From a checkpoint of a small autoregressive pixel model.
Model: 20-pixel images, arch transformer_decoder, norm rmsnorm, activation gelu.
Training: ademamix at rate 0.00105, 17900 steps.
Data: trained on photos of arthropod specimens (BIOSCAN-5M), 11.7 epochs.
Rows from block 4, named by matrix and row number. Rows with one number belong to one attention dimension. Each number is 128 + 24 x the weight over its row's rms, rounded and kept within 0 to 255. All counts start at 0. After the name is the row's rms in percent of the matrix's.
# q: attention query, key and value (stacked) (model.blocks.4.attn.qkv.weight, 576x192, the q third), inputs 0-95
# k: attention query, key and value (stacked) (model.blocks.4.attn.qkv.weight, 576x192, the k third), inputs 0-95
q.33 094 [122 158 126 128 132 148 137 124 158 125 181 114 124 109 135 129 148  77 116 110 173  96 157 108 112 135 146 145 126 130 123 145 151 127 136 160 133 129  99 140 126  83 155 126 139  98 118 122  99 113 101 154 140 137 139 141 149 141 166 148 113 113 110 150 107 128 186 160 129 115 140 119 142 159 123 149 129 108 137 117 115 114 116 121 117 168 132 104 119 100 101  97 110  83  96  97]
k.33 100 [101 103 140 155 102 156 169 144 137 117 135 130 100  87  97 151 106 131 139 116 113 136 141 146 103 170 147 150  82 126 100  79 147 110  91 140 123 112  91 124 173 149 189 162 118 134  79 126 149 147  93 144 129 139 110  90 108 133 121 137 104 119 137 173 142 107 155 138 103 122 120  95 144  78 149 146 127 152 124 137 110 126 126 124  85 124 112 112 164 124 142 114 120 134 136 144]
q.34 098 [147  90 148  97 119 139  70 113 116 115 113 103 124 119 152 159 137 175 115  99 149  88 116 122 154 143 133 134  91 138  94 111  97 117 131 140 151 153 141  91 155 143 109 129 149 149 122 113  88 115 110 124  85 112 133  93 180 164  80 124 110 134  90  75 131 168  96 129 107 159 116  93 129 132 104 153 105 142 110 188 139 149 145 128 124  95 128 120 142 106 133 156 135 164 155 146]
k.34 095 [129  65 128 132 111 159 128  98 116  93 127 139 131 156 178 136 141 152  99  99 101 120 111 113 123 132 118 133 109 126  92 145 138 138 136 147 136 159 143 111 167 113 148 126 134 159  91 153  88 170 146 145 119 126 113 118 138 124 133  96 128 150  86 138 141 136 111 164 105 132 101  92 125 154 122 140 161 128  79 144 122 132 129 139 167 135 152 113 157  90 141 170 153  97 130 172]
q.35 105 [134 142 116 142 122 122 122 101 123 109 132 154 115 103 152 112 107 123 146 125 130 112 128 130 143 137 136  94 148 161 124 141  94 104 144 137  96 159 133 153 128 122 151 151 158 145 143 154 116 115 129 153 176 176 175 137 166 145 128 128 144 141 124 157 115 122 141 140 154 115 114 146 136 123 133 171 108 110 141 138  56 125 192 114 138 113 162 149 112 128  82 131 121 160 142 114]
k.35 095 [102 165 119 175 118 146 137 137  83 144 106 121 155 110 107  61 139 127 121 134 141 122  83 102 136 151 128  95 131 128 122 126 157  78 166 125  98 161 142 195 150 103  98  82 164 103 130 128 128  76 145 159 135 160 120 162 130 112 138 150  98 118 107 149 165 146 112 161 176  80 117 102 147 140 160 141 121 143 158 116 119 107 146 107 133 117 168 127 124 112 135 156 124 129 145 111]
q.36 094 [155 132 159 148 109 109 134 130  99 108 129 140 101 125 117 109 181 130 163  94 124  83 105 106 109 144 140 120 138  97 133 118 154 135 104  92 111 120  62 129 127 104 112  90 133 176 154 131 164 124 133 150 140 117 110 145 174 110 156 139 118 125 136  81 108 118 148  99 150 169 109 107 140  93 126 165 134 126 171  83 103 186 142 140 113 193 121 125 119  97 158 105 157 107 140  98]
k.36 093 [139 163 117 103 116 106 161 133 176 129 108 145 109 102 147 132 100 109 155 165 139 151 112 146 168 167 140 137 136 149 147 125 133 127 126 136 115  96 124 127  95 150 144 131 133 111 115  72 197 124 142 179 117 121 101 111 142 105 162 112 102 169 129 105 143  76 130 130 110  96 124 140 126  94 131 141 146 128 115 129 109 117 113  95  96 156 130 103 105 118 147 156 134 170 169 120]
q.37 096 [148 137 108 129 165 117 123 162 174 189 136 139 150  83  96 160 138 116 161 149 139 161 103 103 117  97 112 128 134 149 104 133 123 101 118 123 103 117  84 143 123 184 141 164 133 135 126 100 150 129 116 116 149 161 109  95 128 133 111 123 133 128 136 127 162 125 127  77 130 165 150  87 135 137 175 106 117 131 141 134 156 149 149 112 135 127  99 170 111 147 163 135 163 124 141 120]
k.37 093 [118 145 132 162 130 150 109 162 137 164 119 152 175 125 133 163 106 102 138  83 192 122 127 154 128 124 153 136 127  96  97 160  87 154 103 105 106 116 127 130 121 161 114 129 119 144 122 121 170 114 131  72 149  76 105 106 128 156 138 145 167 137 156 153 122 130 110 104  91 105 152 162 132  95 108 129 137 126 137  98 143 131 104 149 133  99 132 153 133 159 135 126 121 144 175 100]
q.38 096 [145 113  96 142 100  90 148 134 124 126 128 157 127 118 138  58  77 143 106 136 154 139 115  87 174 124 120 115 170 184 131 151 138  79 166 141 119 156 182  97 119 150 145 126 133 141 170 104 137 156 160 124 174 133 121 128  88  78 125 107 113 118 137 141 124 106 152 136 155 146 138 147 137 174 128 124 105 166 124 135 118 164 119  96  96 148 125 125 124 132 123 120  73 157  94 103]
k.38 104 [ 95 148 107 150 119 118 103 174  97 133 147 155 116 125 168 108 156 116  93 145 147  77  94 131 134 178 126 133  91 120 160 123 120 142 128 123 140 134 132 149 145 114 119 135  82 136 116 109 138 148 164 118 107 132  88 105 110  95 158 136 120 131 141 141 112 136 110 102 131 148  94 118 110  78  84 120 176 125  99 151 115 149 135  89 128 125 125  83 168 135  42 135 148 100  99 148]
q.39 098 [104 140 158 133  98 133 148 130 110 129 173 118 113 117 110  76 132 128 147 110 125  84 120 108 112 132 121 140 157 129 110 112  97 155  91 129 147 130 128 181 121 103 183 100 142 175 132 166 108 154 165 105 158 129 158 144 132  90 161 109 132 104 145 152 119 124 116 205 130 101  91 141 138 134 140 126 128  99 107 123 126 129 140 101 111 174 125 163 167 119 164 110 157 100 145 101]
k.39 099 [ 80 118 140 135 167  98 133  85 190 154 124 141 121 145 112 172 118 129 148 122 143 137 105 132  80 140  88 151 183 159 147 100 112 183 141 128 125 103 136 116 189 154 150 114 125 111 141 113 169 110 115 128 104 159 107 126 119 149 162 115 153 142 108 132 109  98 155 146 147 128 120  83 119 114 161 105  84 155  85 163 126 127 120  77 134 132 139 102 147 165 120 136 105 102 137 117]
q.40 103 [115 157 185 135 128 105 122 139 166 170 149 162 126 144 120 136 133 118 177 161 111 167 134 127 112 112 167 119 127 152 137 137 117 134 148 139 104 152 163 140 123 160 119 123  77  91 138 125 152 134 140 152 124 142 135 155 147 131 157 163 132 105 144 161 117 103  94 128 106 107  85 139 141 124 111 113 131  94 137 116 118 123 112 146 109 114 127 149  92 128  90 140  42  92 144  98]
k.40 106 [154 132 151 105 122 135 125 109 110  80 127 153 134 142 141 154 126 129  93 110 120 147 130 115 159  97 135 103 111 112 113 106 113  91 158 122 151 149 115  68 102 157 126 148 166 145 130 123  92 132 109 118 108 114 160 154 160 157 143 155 149 140 143  89 143 118 124 106 137 183  99 155  99 148 107 138 129 127 110 125 149 134 119 156 139  96 118 132 107 109 118 175 113 132 139 147]
q.41 091 [140 168 166 126 108  86 144 171 125 127 107 114 144 145 181 162 136 163 143 142 125 133 109 156  74 119 122 132 150 104 139 107 148 130 153 138 137 130 156 140 100 180 111 144  67 124 136  92 133 110  88 151 142 115 120 145 144 134 120 131  97 119 147 110 128  85 132 125 115 122 133 154  98 119 155  94 159  94 145 131  97 133 106 132 126 140  76 151 105 131 185 137 132  84 148 172]
k.41 114 [125 160 162 155 135 124 142 130 123 116 116 104  90 102  84 154 119 116 147 126 116 140 161 120 128 131 127 104 117 150 138 121 144 128 134 119 134 128 137  78 156 122 107 128 117 134 133  76 120 126 123 121 132 146 145 150 128 152  78 106 153  98  99 160 148  62 158 126 163 104 105 106 121 118 152 158 122 162 191 113  83 117 126 172 105 151 125 137 149 107 140 147 151 143 153 112]
q.42 105 [128 109 110  93 114 121 133 139 128 116 128 137 178 139 140 122 141 178 128 108  83 157 148 142 130 108 116  97 140  82  99 148 115 119 136 132 123 147  94 114 113 172 120 114 116 133 149 127  87 106 175 126  84 125  63  99 145 106 102 146 136  79 109 122 127 153 108 105 114 172 153 109 156 113 163 138  97 134 109 133 154 144 115 148 150  89 136 127 149 124 129 108 181  83 137 135]
k.42 092 [154 180 137 159 161 132 137 154 146 162 136 164 124 125 104 143 101 126 139 116 134 128 124 113 121  91 135 107 198 114 145 131 128 128 113 110  96 115 101 137 109 153 121 119 127 119 112 129 143 108 144 108 133 131 119 135 141 136 108 107 116 122 130 162 125  92 149 145 138 121 131 125 160 102 159 162 121 106 203 114 103 127 140 129 126 144 151 142 117 122 131 138 128 108 125  88]
q.43 102 [110 134 117 128  89  81 142 130  93  87 144 117 120 100 160 132 141 102 132 157  78 102 150 110 144 159 104 115 161 161 110  94 157  98 145 143 134 119 152 158 144 127 176  94 111 100 128 131 165 148 178 145 143 136 126 110 128 133 127 165 116 156 158 146  89 140 139 145 148 184 118 104 127 136 156 102 151 117 108 138  93 116 154 116 120 106  99 101 126 148 134 117 154 131  85 120]
k.43 106 [150 171 134 166 151 145 122 150 130 146 128 120 154  45 120 151 115  88 126 167 148  78 141 134 111 113 122 137 145 149 153 117 187 130 134 114 134  95 135 147 100 117 129 128 105  67  82 145 138 122 138 129  95 110 121 123  94 110 125 135 160 126 130 141 112 101 179 126 168 141  95 113 151 143 161 114 163 141 133 143  91 123 109  70 119 109 126 109 160 168 115 144 170 143 134  91]
q.44 101 [157 128 162 138  95 143 158 140  95 124 163 104 103 117 150  86 137 168 143 114  90 117 150 110  92 111 132 152 128 129 150 133 130 122 104 152 141 124 125 109 139 104 126 152 163 135 146 131 111 113 117 128 117 126 101 130 106 143 127 146  88 101  87 140  93 163 156 116 160 105 120 105 119 131 152 108 127 158 166  74 135  67 138 151 124 134 144 128 132 113 149 111 139 166 103 143]
k.44 100 [139 152 134 129 159 155 121 109 116 126  99 122 100 111 108 155 137 154 112  87 163  89 154 163 101 148  96 138 107 138 118 136 121 140 135 113 121 157 138 142 139 213 120 158 135 146 126 156 148 121 130 121 104 156 126 128 145 136 140 152 146 126 111  95 118 136 139 165 118 126 126  83 133 137 112 141 103 120 106 109 138 148 132 118 115 160 109 123 136 146 142  80 119 158 119 102]
q.45 102 [107 132 123 109 168 132 135 143 131 137 155 160 151 111 152 148 137 116  92 155  83 144 155 138 108 128 118 148 122 160 145 104 127 118 150 107 121 128 168 121 143 151 128 114 150 108 133 172  83 115 138 127 120 116 135 136 108 128 125  90 121 103 157 122 140 152 133 168 149 152 106  59 143 100 120  84  93  85 123 168 116 108 146 141 113 119 112 100 137 185 101 104 123 110 172  34]
k.45 101 [150 131 127 160 146 125 157 139 147 149  75 150 163  88  99 115  76  70  75 170 134 155 152 100 128 143 127  87 178 146 113 134 149 130 122 147 123 135 136 154 112 126 178  73 124 114 145 144 144 116  82 134 136 147 137 142 160 151 147 121  99 123  97 133 140 121 125 168 168 183 159 118 147 127 118  97  98 132 184 126 140 113 157  93 150 190 137  96 121 144 139 144  77 132 117  80]
q.46 101 [155 142 164 121 197 114 130 111 158 135 150 156 118 161 139 129 130 129 169 136 107 132 113 149 165 153 141 127 170 168 123 158 112 130 113 122 116 132  99 141 106 138 174 125 170 152 153 107 122 110 133 161 122 118 174 107 118 141  86 143 141 121 114 158 139 155 124 160  95 111 175 147 116 104 130 117 143 135 121 124 116 112 156 111 138 126 129 116  70 112 144 121 142 146 133 131]
k.46 104 [144 161  87 163 104 146 130 125 131 116 113 113 146 123 128 112 183 159 147 115 135 112 168 130 119 130 113 131 158 119 160 158  96 158 113 144 129 130 132 146 130 122 140 147 120  85 176 161 130 140 114 119  91 179 161 152 137 123 162 142 143 107  81 120 128 177  92  89 113 184 163 124 144 136 126 106 125 137 121 147 126 147 119 130 134 132 130 120  84 108 103 114  98 128 133 161]
q.47 111 [133 114 141  98 168 129 133 136 124 101  91 146  68 143 112  57 142 114 100 141 179 165 212 166 111 104 103 135  86 118 146 123 159 126 160 150 132 132 121 115 151  94 149 122 182 152 132 156 131 118 128 115 142 132 147 151 133 131 173 138  79  90 135 104 126 185 141 122  96 115 127 159 112 157 111 136 144  82 132 119 127 133 146 141 104 142 123 126 148 135 144 136 120 104 117 169]
k.47 107 [116 162 115 147 133 150 138 135 162 153 144 152 131 139  91  64  89  95 148 117 207 153 125 110  92  84 111 129 115 119 135 105 175 130 129 121 125 128 119 136 131 146 123 159  90 154 109 130 140 150 112 144 135 106 149 113 172  54 192 120 119 129 109 115 154  79 143 140 112 118 122 127 129 168 135 149 131 111 144 124 131 130 139  94 114 149 137 180 124 123 138 100 102 115 108 137]
q.48 092 [116 155 152 170 121 101 141 107 129 144  96 122 157 117 127  90  93  91  98 126 179  95 117 120 139 132 163 100 145 139 161  98 107 126 138 155 101 127 143 117 129 142 137  93  97 106 110 112 141 157 105 119 146 150 127 166 121 116 128 127 130 101 130 140 114 107 130 109 142 139 120 115 111 116 137 171  99 130 152 139  93 152 132 124 104  91 143 112 134 122 112 158  78 139 175 131]
k.48 095 [ 79  98 151 109 121 155 110 135 127 112 137 101 132 162 178 160 130 134  85 116 130 118  94 139 178 158 120 138 156 131 100 140 117  98 127 147 136 116 131 111 140 134 141 151 105 127 133 131  87 103 121  94  83 107 134 113  92 115 133 106  82  92 109 109 127 148 139 122 120 128 142  87 111 146 114 102 104 163  97 127 168 178 128 116 131 105 113 126 123 155 177 128 138 165 173 158]
q.49 101 [187 128 159 162 104 160 139 141 142 162 124 129 174 115 140 101 127 131 159 145 139  98 126  87 152 125 140 115 123 110 143 142 113 134 199 136 113 134 150 122 121 107 117 163 100 118 147 126 121 139 141 144 146 180 154 162 102 138 139 119 114 137  98 147 113 148 144 108 159 118 107 127 102 124 114 115 107 152 146 135 131 147 148 131 173 100 132 130 131  79 114 112  84 107 152 119]
k.49 091 [101 187 142 126 107 136 144 143 147 170 135 129 151 116 115 166  90 104 180 131 126 157 115 115 132 107 158 114 170 142 119 151 146 121 149 146  84 132 115 131 141 161 159 167 124 100 108 110 148 104  93 139 161 132 130 110 125 128 110 167 146  90 136 158 149 154 142 129 149 116 137 175 153 114 107 130 120 125 156 107 145 126 160  65 146 150 127 148 114 120 138  52 128 101 128  87]
q.50 095 [112 138 139 141  87  94  88 163 125 169 110 148 148 108 161 110 101 126 113 143 138  90 109 133 133 152 101 128 101 131 117 139 107 176 168 138 104 138 149  76 132 145 105 144 137  99 127 174 120 157 188 116 110 167 136 150 112 158 138 166 125 124 110 103 100 101 141  95 121 173 126 152 119 155 115 136 142 134 150 131 133 148  91 135 137 123 166 144 109 145 111 139  68 149 132 163]
k.50 094 [112 113 132 137 152  97 104 189 131 131 131  85 115 113 171 137  85 108  60 150 141 132 101 165 122 119 146 135 145 183 145 103  87 122 138 139 123  97 145 110  70 125 119 150 130 101 143 167  88 137 105 108 120 134 111  87 123 148 123 140 131 117 144  88 105 141 163  96 147 129 101 158 139 125 120 178 101 134 109 151 128 176  98 133 115 147 137 118 122 135 160 159 109 120 168 165]
q.51 087 [105 108 186 135 134 132 149 108 156 118 145 129 121 121 142 150 116  76 145 137 111 138 163 133 136 185 179 117 144 155 155 129 103 110  97 118 128 119 135 109 104 121 132 153 127 122 118 132 150 139 120 143 113 156 164 152 130 101 104 115 144 151 103 120  90  80 139 174 128 134 108 102 149 115 157 140 133 136 158 159 125 150 136 124 124 146 120 130 149 179 117 109 110  72 128 127]
k.51 100 [138 172 126 146 149 140 100  92  88 114 103 152 148 120 160 107 145 127 130 157 134 155  60 145 109 130 137 103  98 157 118 169 118 122  82 127 139 138 156 144 122 128 116 193 142 121 201 169 111 123 122 155 123 137 140 111 138 117 149 106 142 121 129 177 155 116  97 167 170  94 128  84 137 115 151 149 132 144 141  62 120  92 119  95 118 106 142 142 140 172 113 173 144  94 144 123]
q.52 097 [159 126 129 136 130 106 135 104  93 123 112 101 143  96 147 116 128 171 191 111  85 130  94 119  98 112 130 109 136 123 103 130 166 130 186 111 117 118 113 129 102 108 120 159 144 104 144  80 135 117 142 149 142 132  95 155  71 141 101 130 166 111  93 115 131 183 147 165 120 114  79  97 108 145 165 131  87 168 133 135 126 152 144 163 122  97 134 121 136  83 126 144 123 125 120 150]
k.52 100 [124 124 153 124  86  77 168 169 130 155 113  95 166 143 154 128 109 125 126  55  97  94 115 123  93 133  93 137  65 136 128 133 149 138 143 135 113 121 109 151 101 102 148 137  98 103  91 122 126 102 195 134 129 123 107  91 163 139 123 134  93 104 113 130 116 149 114  94 148 103 113  93 144 107 152 128  97 174 144 170 128 124 111 121 108 118 127  98 144  94 157 120 119 147 147 110]
q.53 095 [114 142 143 153 126 138 170 114 130  90 113 106 132 104 126 122 125 128 139 126 133 118 142 132 105 151 125 141 123 118 135  66 136 185 131  91 134 127 135 149 121 101 109 123 103 192 103 132 123 194 134 142 129 122 135 163 150 154 166 155 118 158 103 157  80 165 148 122 139 118 159 115 126 114 119 160 147 116 144  88  60 125 134 163 120 161 125  94  99 121 131 108  81 112 102 111]
k.53 097 [149 141 130 149 124 104 121 159  93 149 130  99 120 131  98  92 148 125 108 100 109  54 163 117 129 141 144 127 112 157 144 169 131 138 113 131 120 130 118 148 143  97 102 148 135 158 157 103 156 118  73 136 167  85 141  62 148 103  92 120 138 155 110  73 107 117 123  99 132  99 112  95 145  92 125 125 100 111 136 123 111 159  96 105 125 139 133 139 101 159 155  82 123 201  99 122]
q.54 102 [145 104 165  97 109 149 107 135 114 137 147 134 111 144 153 164 130 156 105 152 133 158 143 113 167 110 124 109 146 114 139 101 123 102 122 132 110 122 132 164 104  68 115 144 168 116 123 159 137  88 134 140  85  94 122 160 139 130 164 119  75 126 118 106 135 118 180  94 138 121 140 107 107 126 111 134 116  99 109 142 123 141 123 125 102 133 136 144 183 174  91  84 160 149  99 121]
k.54 096 [167 103 147 120 114 158 128 123 133  95 111 141 120 144 164 145 111  92 120 156 137 172 159 139 123 151  95  71 136 125 113 119 145 109 181 116 127 156 125  98  98 120 189 125 105 115  81 172  52 115 135 149 114 153 130 165 132 129 133 107 135 151 134 114 137 119 126 149 111 136 131 131 115 116 107 120 108  91 130 163 141 176 130 160 141 130 139 153 153  93 121 160 165 158  99 104]
q.55 101 [126 144  91 144 112 148 130  71 180  84 101 135  99 148 125 117 124  99 113 163 194 141 116 125 118 155 128 132 147 126 112 146 129 157 117 133 127 108 104 114 121 106 149 117 151 133 162 153 141 148 137 147 134 107 132 165 115 136 156 149 146 142 114  98 126  79 149 158  87 140 137 139 117 109 137 158 167 124 113 182 137  90 157  99 190 135 138 172 177 115 159 149 135 150  77 117]
k.55 102 [ 95  91  93 122 174 123 123 124 127 108 111 165  67 201 124 136 140 134 119 122  92 148 114 103 112 144  90 142 136 120 107 114 140 157 128 123 155 109  97 138 111 101 134 127 111 120 100 104  97 107 156 119 105 118 126  86 144 123 167 129 142 101 173 118 109 103 135 144 138 122  89 136 155 125 108  95 141 160 100 131  93 118 160 102 150 137 125 145 134 110 156 135 153 116 103 137]
q.56 093 [115  88 107 113 137 188  90 129 134 149 137 180 140 130 167 108 128 122 139  93 139 138 119 159 164 165  85 140 104  92 141 128  88 127 150 147 108 120 118 109 110 125 110 141 127 130 145 149 118  83 144 149  90 112 152 154 136 111 155  93 114  69 111 119 141 104 116 117 108 182  91 148 116 130  83 106 122 122 118 124 159 115 117 104 129 129 149  72 208 136 104 134 162 139 141 140]
k.56 089 [122  91 153 137 123 131 111 137 160 118 144 139 112 142 106 108 126 135 146 119 153 165 134 140 126 151  85 104 142 125 114 114  95 129 112 150 130 164 162  91 118 130 162 139 104 164 164 157 108 158 171 106  82 104 128  82 127 148 137 110 131 174 142 110 130 138  98 140 128 142 122 106  91 147 161 105 185 101 149 115 149 107 132 167 116 137 134  96 143 129 179 176 140 122 152 121]
q.57 110 [101 131 112 141 145 139 126 138 138 101 135  98  77 125 145 130 187 143 148  92 153 120 145 128  72 119 129 117 111 102 147  87 112 157  63 133 156 157 127 165 136  75 131  94 116 102 152 120 139 125 106  99 139 147 117 147 172 123 138 133 107 113 121 165 124 109 147 171 126 104 123  94 168 133 123 112 161 132 121  87 107 125 204 134 147 148 124  78 110 163 137 122 163 121  94 113]
k.57 090 [146  96 146 166 130 142 128 110 148  99 136 160 162 119 145 125 117  75  92 121 108 121  92 144 112 103 103 133 155 137 117 121 126 143  88 112 128 126 113 105 124 162 160 164 118  80  84 121 135  97  94 138 104  95 172 166 156 132 136 132 133 121 152 122 100 127 172 208  96 130 135 123 116 139  90 116 150 142  89 134 164 131 144 140 119 118 122  99 136 129 167 142 167 147 139 109]
q.58 087 [129 146 147 139 136 158 116 122 135 132 175 131  82 152 162 107 110 120 100  83  90 117 123 102  70 125 135 118 140  97 100 118  99 178 150 116 136 126 139 155 120 174 177  95 116 141 109 153 141 134  84 103 103 135 143 142 200 136 141 148 167 128 140 159  95  97 153  99 123  99 138 100 128 139 117 105 154 146 127 113 125 129 116 116 148 133 127 131 147 123 114 139 114 124 162 148]
k.58 106 [ 79 151 144 209 142 124 127 123 152 145 110 143 116 123 144 144 124 103 149 120 117 138 154 172 146 128 105 148 118 158 114 102 128 131 125 146 113 115 143 115 164 136 115 106 149 156 128 149 108 143  93 135 122 123 133 130 175 135  85 110 144 135 127 111 104 119  99 118 142  83 131 110 175 150 138 121  87 150 185 149 107  98 134 102 153 120 121 145 118 135 149 123 106 133 149 101]
q.59 108 [115 149 181 138  99 150 152 101 145  95 131 134 122 113 127 148 118 117  98 153 120  77 123 178 153 174 134 134 163  98  94  97 137 127 110 111 152 135  99 171 110 113 111 128 116 155 117 154  97 160 125 164 170 142 122 180 133  92 136 166 145 147  92 122 110 114 110 142 132 115  92  96 137  94 140 131 207 140 121 136 139 135 130 120 119 142 114 143 156 102 149 103 134  99 152 155]
k.59 108 [155 126 162 127 156 161 147 113 141 125 143 135  94 143 115 188 121 116 141 132 122 121 128 127 122 152 108 148 127 142 114 141 109 128 133 125 138  91 106 161 102 146  93 131 123 132 146 154 162 169 122 152 124 110 129 137 126 118 188 165 115 130 106 143 118 125 177 162  86 103 135 145 101  89 117 103 104  74 128 164 128  95 131 171 148 137 142 103 163 125 126  92 109 156 113 155]
q.60 094 [144 131 136 158 119 123 118 124 125 148 128 133 124 154 123 111 125 131 120 135 135 140 150 106 107 136  97 116 102 153 132 145 122 136 107 130 110 129 126 110 169  46  97 151 101 131 106 143 106 135 152 134 140 130 138  83 105 116 114 126 113 103 147 136 146  95  77 177 102  70 130 135 117 108 106  91 109 226 159 114 131 136 131 124 150 129 139 122 130 148 129 121  75 102 111 148]
k.60 106 [123 115 111 122 106 129  84 127 157 126 106 125 125 107 145 131 165 159 104  94 100 102 125 133 122 129 173 157 103 117  84 138 102 151 176 143 133 135 146  93  56 137 141 112 134 168 138 104 102 120 103 125 139  86 130 133 113 135 126 124  88 122  74 103 150 131 165 161 143 138  95 111 117 142 148 155 130 129 131 130 130 106 101 120 134 173 125 122 138 141 191 103  86 125 117 157]
q.61 105 [124 133 104 129 169 111 140  66 103 120 116 108 124 112  83  73 166 105 132 106 143 184 129  83 120 103 155 107 119 102 100 177 177 143  91 113 125 145 159 108 105  77 189 153 125 120 109 120 123 157 121 127 129 131 120 139 125 119 182  91 152 164 121 112 120 100 141 146 132  93 145 105 116 144 141 173 126 110 115 134 133 121 117 111 149 131  97 133 105 147 179 141 132 191 146  93]
k.61 106 [113 118 122 129 194 103 144 118 146 124 125 137 170 135  90 129  94 130 121 166 116 136 156 111 144 126 155 138 166 118 107 187 164 191 115 122 105 128 102 134 114 119  92 135 139  98 108 119 145 121 156 126 155  95 143 102 110 104 114 103  87 133  91 116 125 137  79  93 171 114 119 127 114 135 115 119  96 129 141 122 121 123 117 109 133 139 127 103 148 132  87 147 137 163  95  91]
q.62 093 [145 125 151 148 111 121 157 172 128 136 131  88 106 161 135 184 127 133 137 121 115 116 134 152 160 167  85 130 128 151 155 105 171 164 124 106 140 123 104 159 156 149  95 110 114  92 127 144  96 142 137 117  84 197 167 188 143 124 130 128 118 129 113  84 100 151 157 113 129 140 152 147 134 121 113 150 134 104 154  99 102 121 125 116 134 134 128 116 177 177 149 120  95 146 107  98]
k.62 096 [139  96 153 112 122 151 114  98 134 110 136 144 106 124 179 150 168 144  78 148 116 153 147 132 125 158 131 101 122 147 139 106 171 155 126 133 104 132 128 145 144 155 126 146  87 186 131 146 162 136 115 110  77 106 124 135 160 145 124 178 153 130  96 169 133 167 138 150 139 118 128 116  94  99 106 139 110  89 131 112 116 137 124 108 100 122 109 105  77 101 155 123 158 119 122 178]
q.63 104 [139 127 122 119 106 123 102 125 123  92 162 167 135 137 132 138 134 116 146 119 200 123 115 134  92 104  92 143 169 138 110 141  97 106  98  84 151 148 119 102 118  96 169 112 108 116 139 171 112  87 118 136 129 112 134 120 123 102 116 109 106 122 121 130 148 162 104 131 123 167  83 129 120 127 128 109 104  98 158  95 153 126 152 113 124 142 126 141 135 101 150 161 136 146 138 118]
k.63 104 [136 157 101 140  77 145 110 169 114 117 129 112 120 112 129 142 136 121 174 117 163 119  91  98 131 133 146 104 113 109 119 104  98 100 127 128 110 108 152 148 138 126 141  89 106 131  91 123 149 127 124 122 158 144 109 109 135 146 142 121 137 121 116 106 130 130 122 152 139 100 129 147 164 122 133 129 152 120 124 143 125 128 184 108 142 171 146 172 128 113 135 110  87 149  89 109]
q.64 112 [120 132 131 138 157  99 143 152 138 137 155  80 137 136 136 111 119 146 144 122  76  74 136 116  92 106 133 139 114 152  86 128 152 146  87 122 117 144 123 144 127 148 198 129 152 115  89 128 121 138 138 118 124 153 113 133 152 164 101 136 142 160  80 126 132 142 155  90 167 154 129 154 133 120 182 137 122 150 141 137 141 145 120 132 117 121 107 124 141 162 118 114 100 116 168 115]
k.64 100 [134 150  97 156 110 105 138 103  97 106 109 138 122  99 150 143 162 137  84 145 115 181 108 156 126 146 113 135 140 139 167 110 100 124 145 150 113 128 147 109 135 134  62  96 142 139 116 112 108 135 155 139  96 104 130 121 100 125 104 119 150 108 124 159 141 138 189 134 114 144 121 130 135 148 145 147 142 119 129 159 119 122  92 155  83 156 142 115 175 137 164 139 117  63 172 139]
q.65 102 [117 129 130 161 139 123 151 121 107 111 137 175 135 104 108  74 140  96 162 158 115 162 119 125 153 116 118 132 156 141 117 129 112  96 122 155 140 137 105 128 159 169 158 121 113  79 150 171 127 143 113 142 153 111 162 126 129 111 121 103 172 151  97 199 141 125  97 111 146 121 102 100 124 128 126 128 131 132 123 132 126 107  83 105  92 160 138 124 130 133 106  99 143 117 130 158]
k.65 104 [133 142 127 119 141 140 167 161 137 125 146 102 157 149 135 171 165  97 142 124 174 169 120 172  84 164 118 136 131 124 117 118 104 103 117 129 118  99 110 127 134 157  81 119 119 141 134 140  87 183 123 101 141 108 122 104 148 168 151 108  92 105 108 140 129  96 155  81 170 131 150 138 170 145 123 142 126 117 139 133 121 120 132 140 178 100 121 178 121 145 141 159  99 100 152  99]
q.66 110 [138 136 120 132 151 125 149 126 112 130 113 159 148 106  97 103 114 105 157 133 102 126 152 101 140 127 139 102 148 122 136 179 131 137 110 112 118 117 136 129  49 154 119 139  85 118 156 101 173 170 154 127 158 140 142 147 108  80 128 121 146 149 168 113 146 156 133 107 147 117 116 113 120 117 128 158 118 174 150 121 149 154 134 149 149 142 123 131 124 138 111 119 101 130 152 115]
k.66 102 [ 93 157 116 150 152 154 112 116 105 147 110 120 126 133 105 110 152 137 116 170 109 130 119 174 124  84 155 117 155 131 127 117 119 176 146 116 142 111 155 156 155 173  95 120 122 137  96 105 147 135  96 155 134 159 120 102 149  93 134 152  91  85 116  99 173 152 130  83 124  92 155 110 139 140  87 149 124 110 126 146  92 145 158  99 127 159 134 150  89 135 112  97  91  74 111 113]
q.67 095 [117 133 107 127 105 106 118 166 199 149 153 118 134 178 106 133 160  88 136 156 100 143 132 107 126 131 157 167 105 100 144 126 133 127 117 161 128 138 127 140  90 107 143 148 117 123  68 107 128 127  99 143 137 116 108 165 107 144 162 122 129 170 140  67 127 145 152 144 110 146 114 131 128 138 134  91 183 167 113 132 130 100 120 166  99  87 130 146 129 165  99 156 150  83 161 126]
k.67 102 [135 129 111 135 171 112 127 136 138 105 107 161 135 133 104 101 134 151  97 149 141 129 123 202 113  98 149 116 112 144  78 123 114  94 142 113 156 127 159 129 185 114 129 138 153 125 140 115 120 163 148 115 149 124 126  78 128 139 112  95 124 150 136 142 131 136 165 152 140 164 135 123 125 133 138 118 127 176 138 109  85 124 110 165 147 104 113 149 158 150 115 136 115 113 138 116]
q.68 112 [108 108 105 143 138 184 139 130 162 169 114 128 133 155 129 169 112 133 100 116 168 127  80 110 150 154  97 158 159 148 111 168 163 112 112 148 140 114 129 144 142  76 125  95 120 131 126 146 148  88 103 118 125 111 136 125  90  88 120 128  80 142 132 101 104 154 106 149 104 129 124 153 128 110 111 106 172 123 155 146 151 122 173 128 141 142 128 152 112  95 131 164 150 139 117 126]
k.68 109 [101 121 110 129 160 149 101 127  92 122 132 122 115 131 139 101 157 103 133 107 110 109 125 108  98  84 124 139 139 114 105 152  80 122 124 149 117 119  94 163  91  85 119 102 132  97 127 103 163 148 104 142 148 153 123  97  78 121 152 121 130  99 181 117 127 135 129 133 159 119 178 123 149 113 104 111 106 116 114 107 156 118 152 171 116 164 146  96 133 105 163 123 152 116 154  75]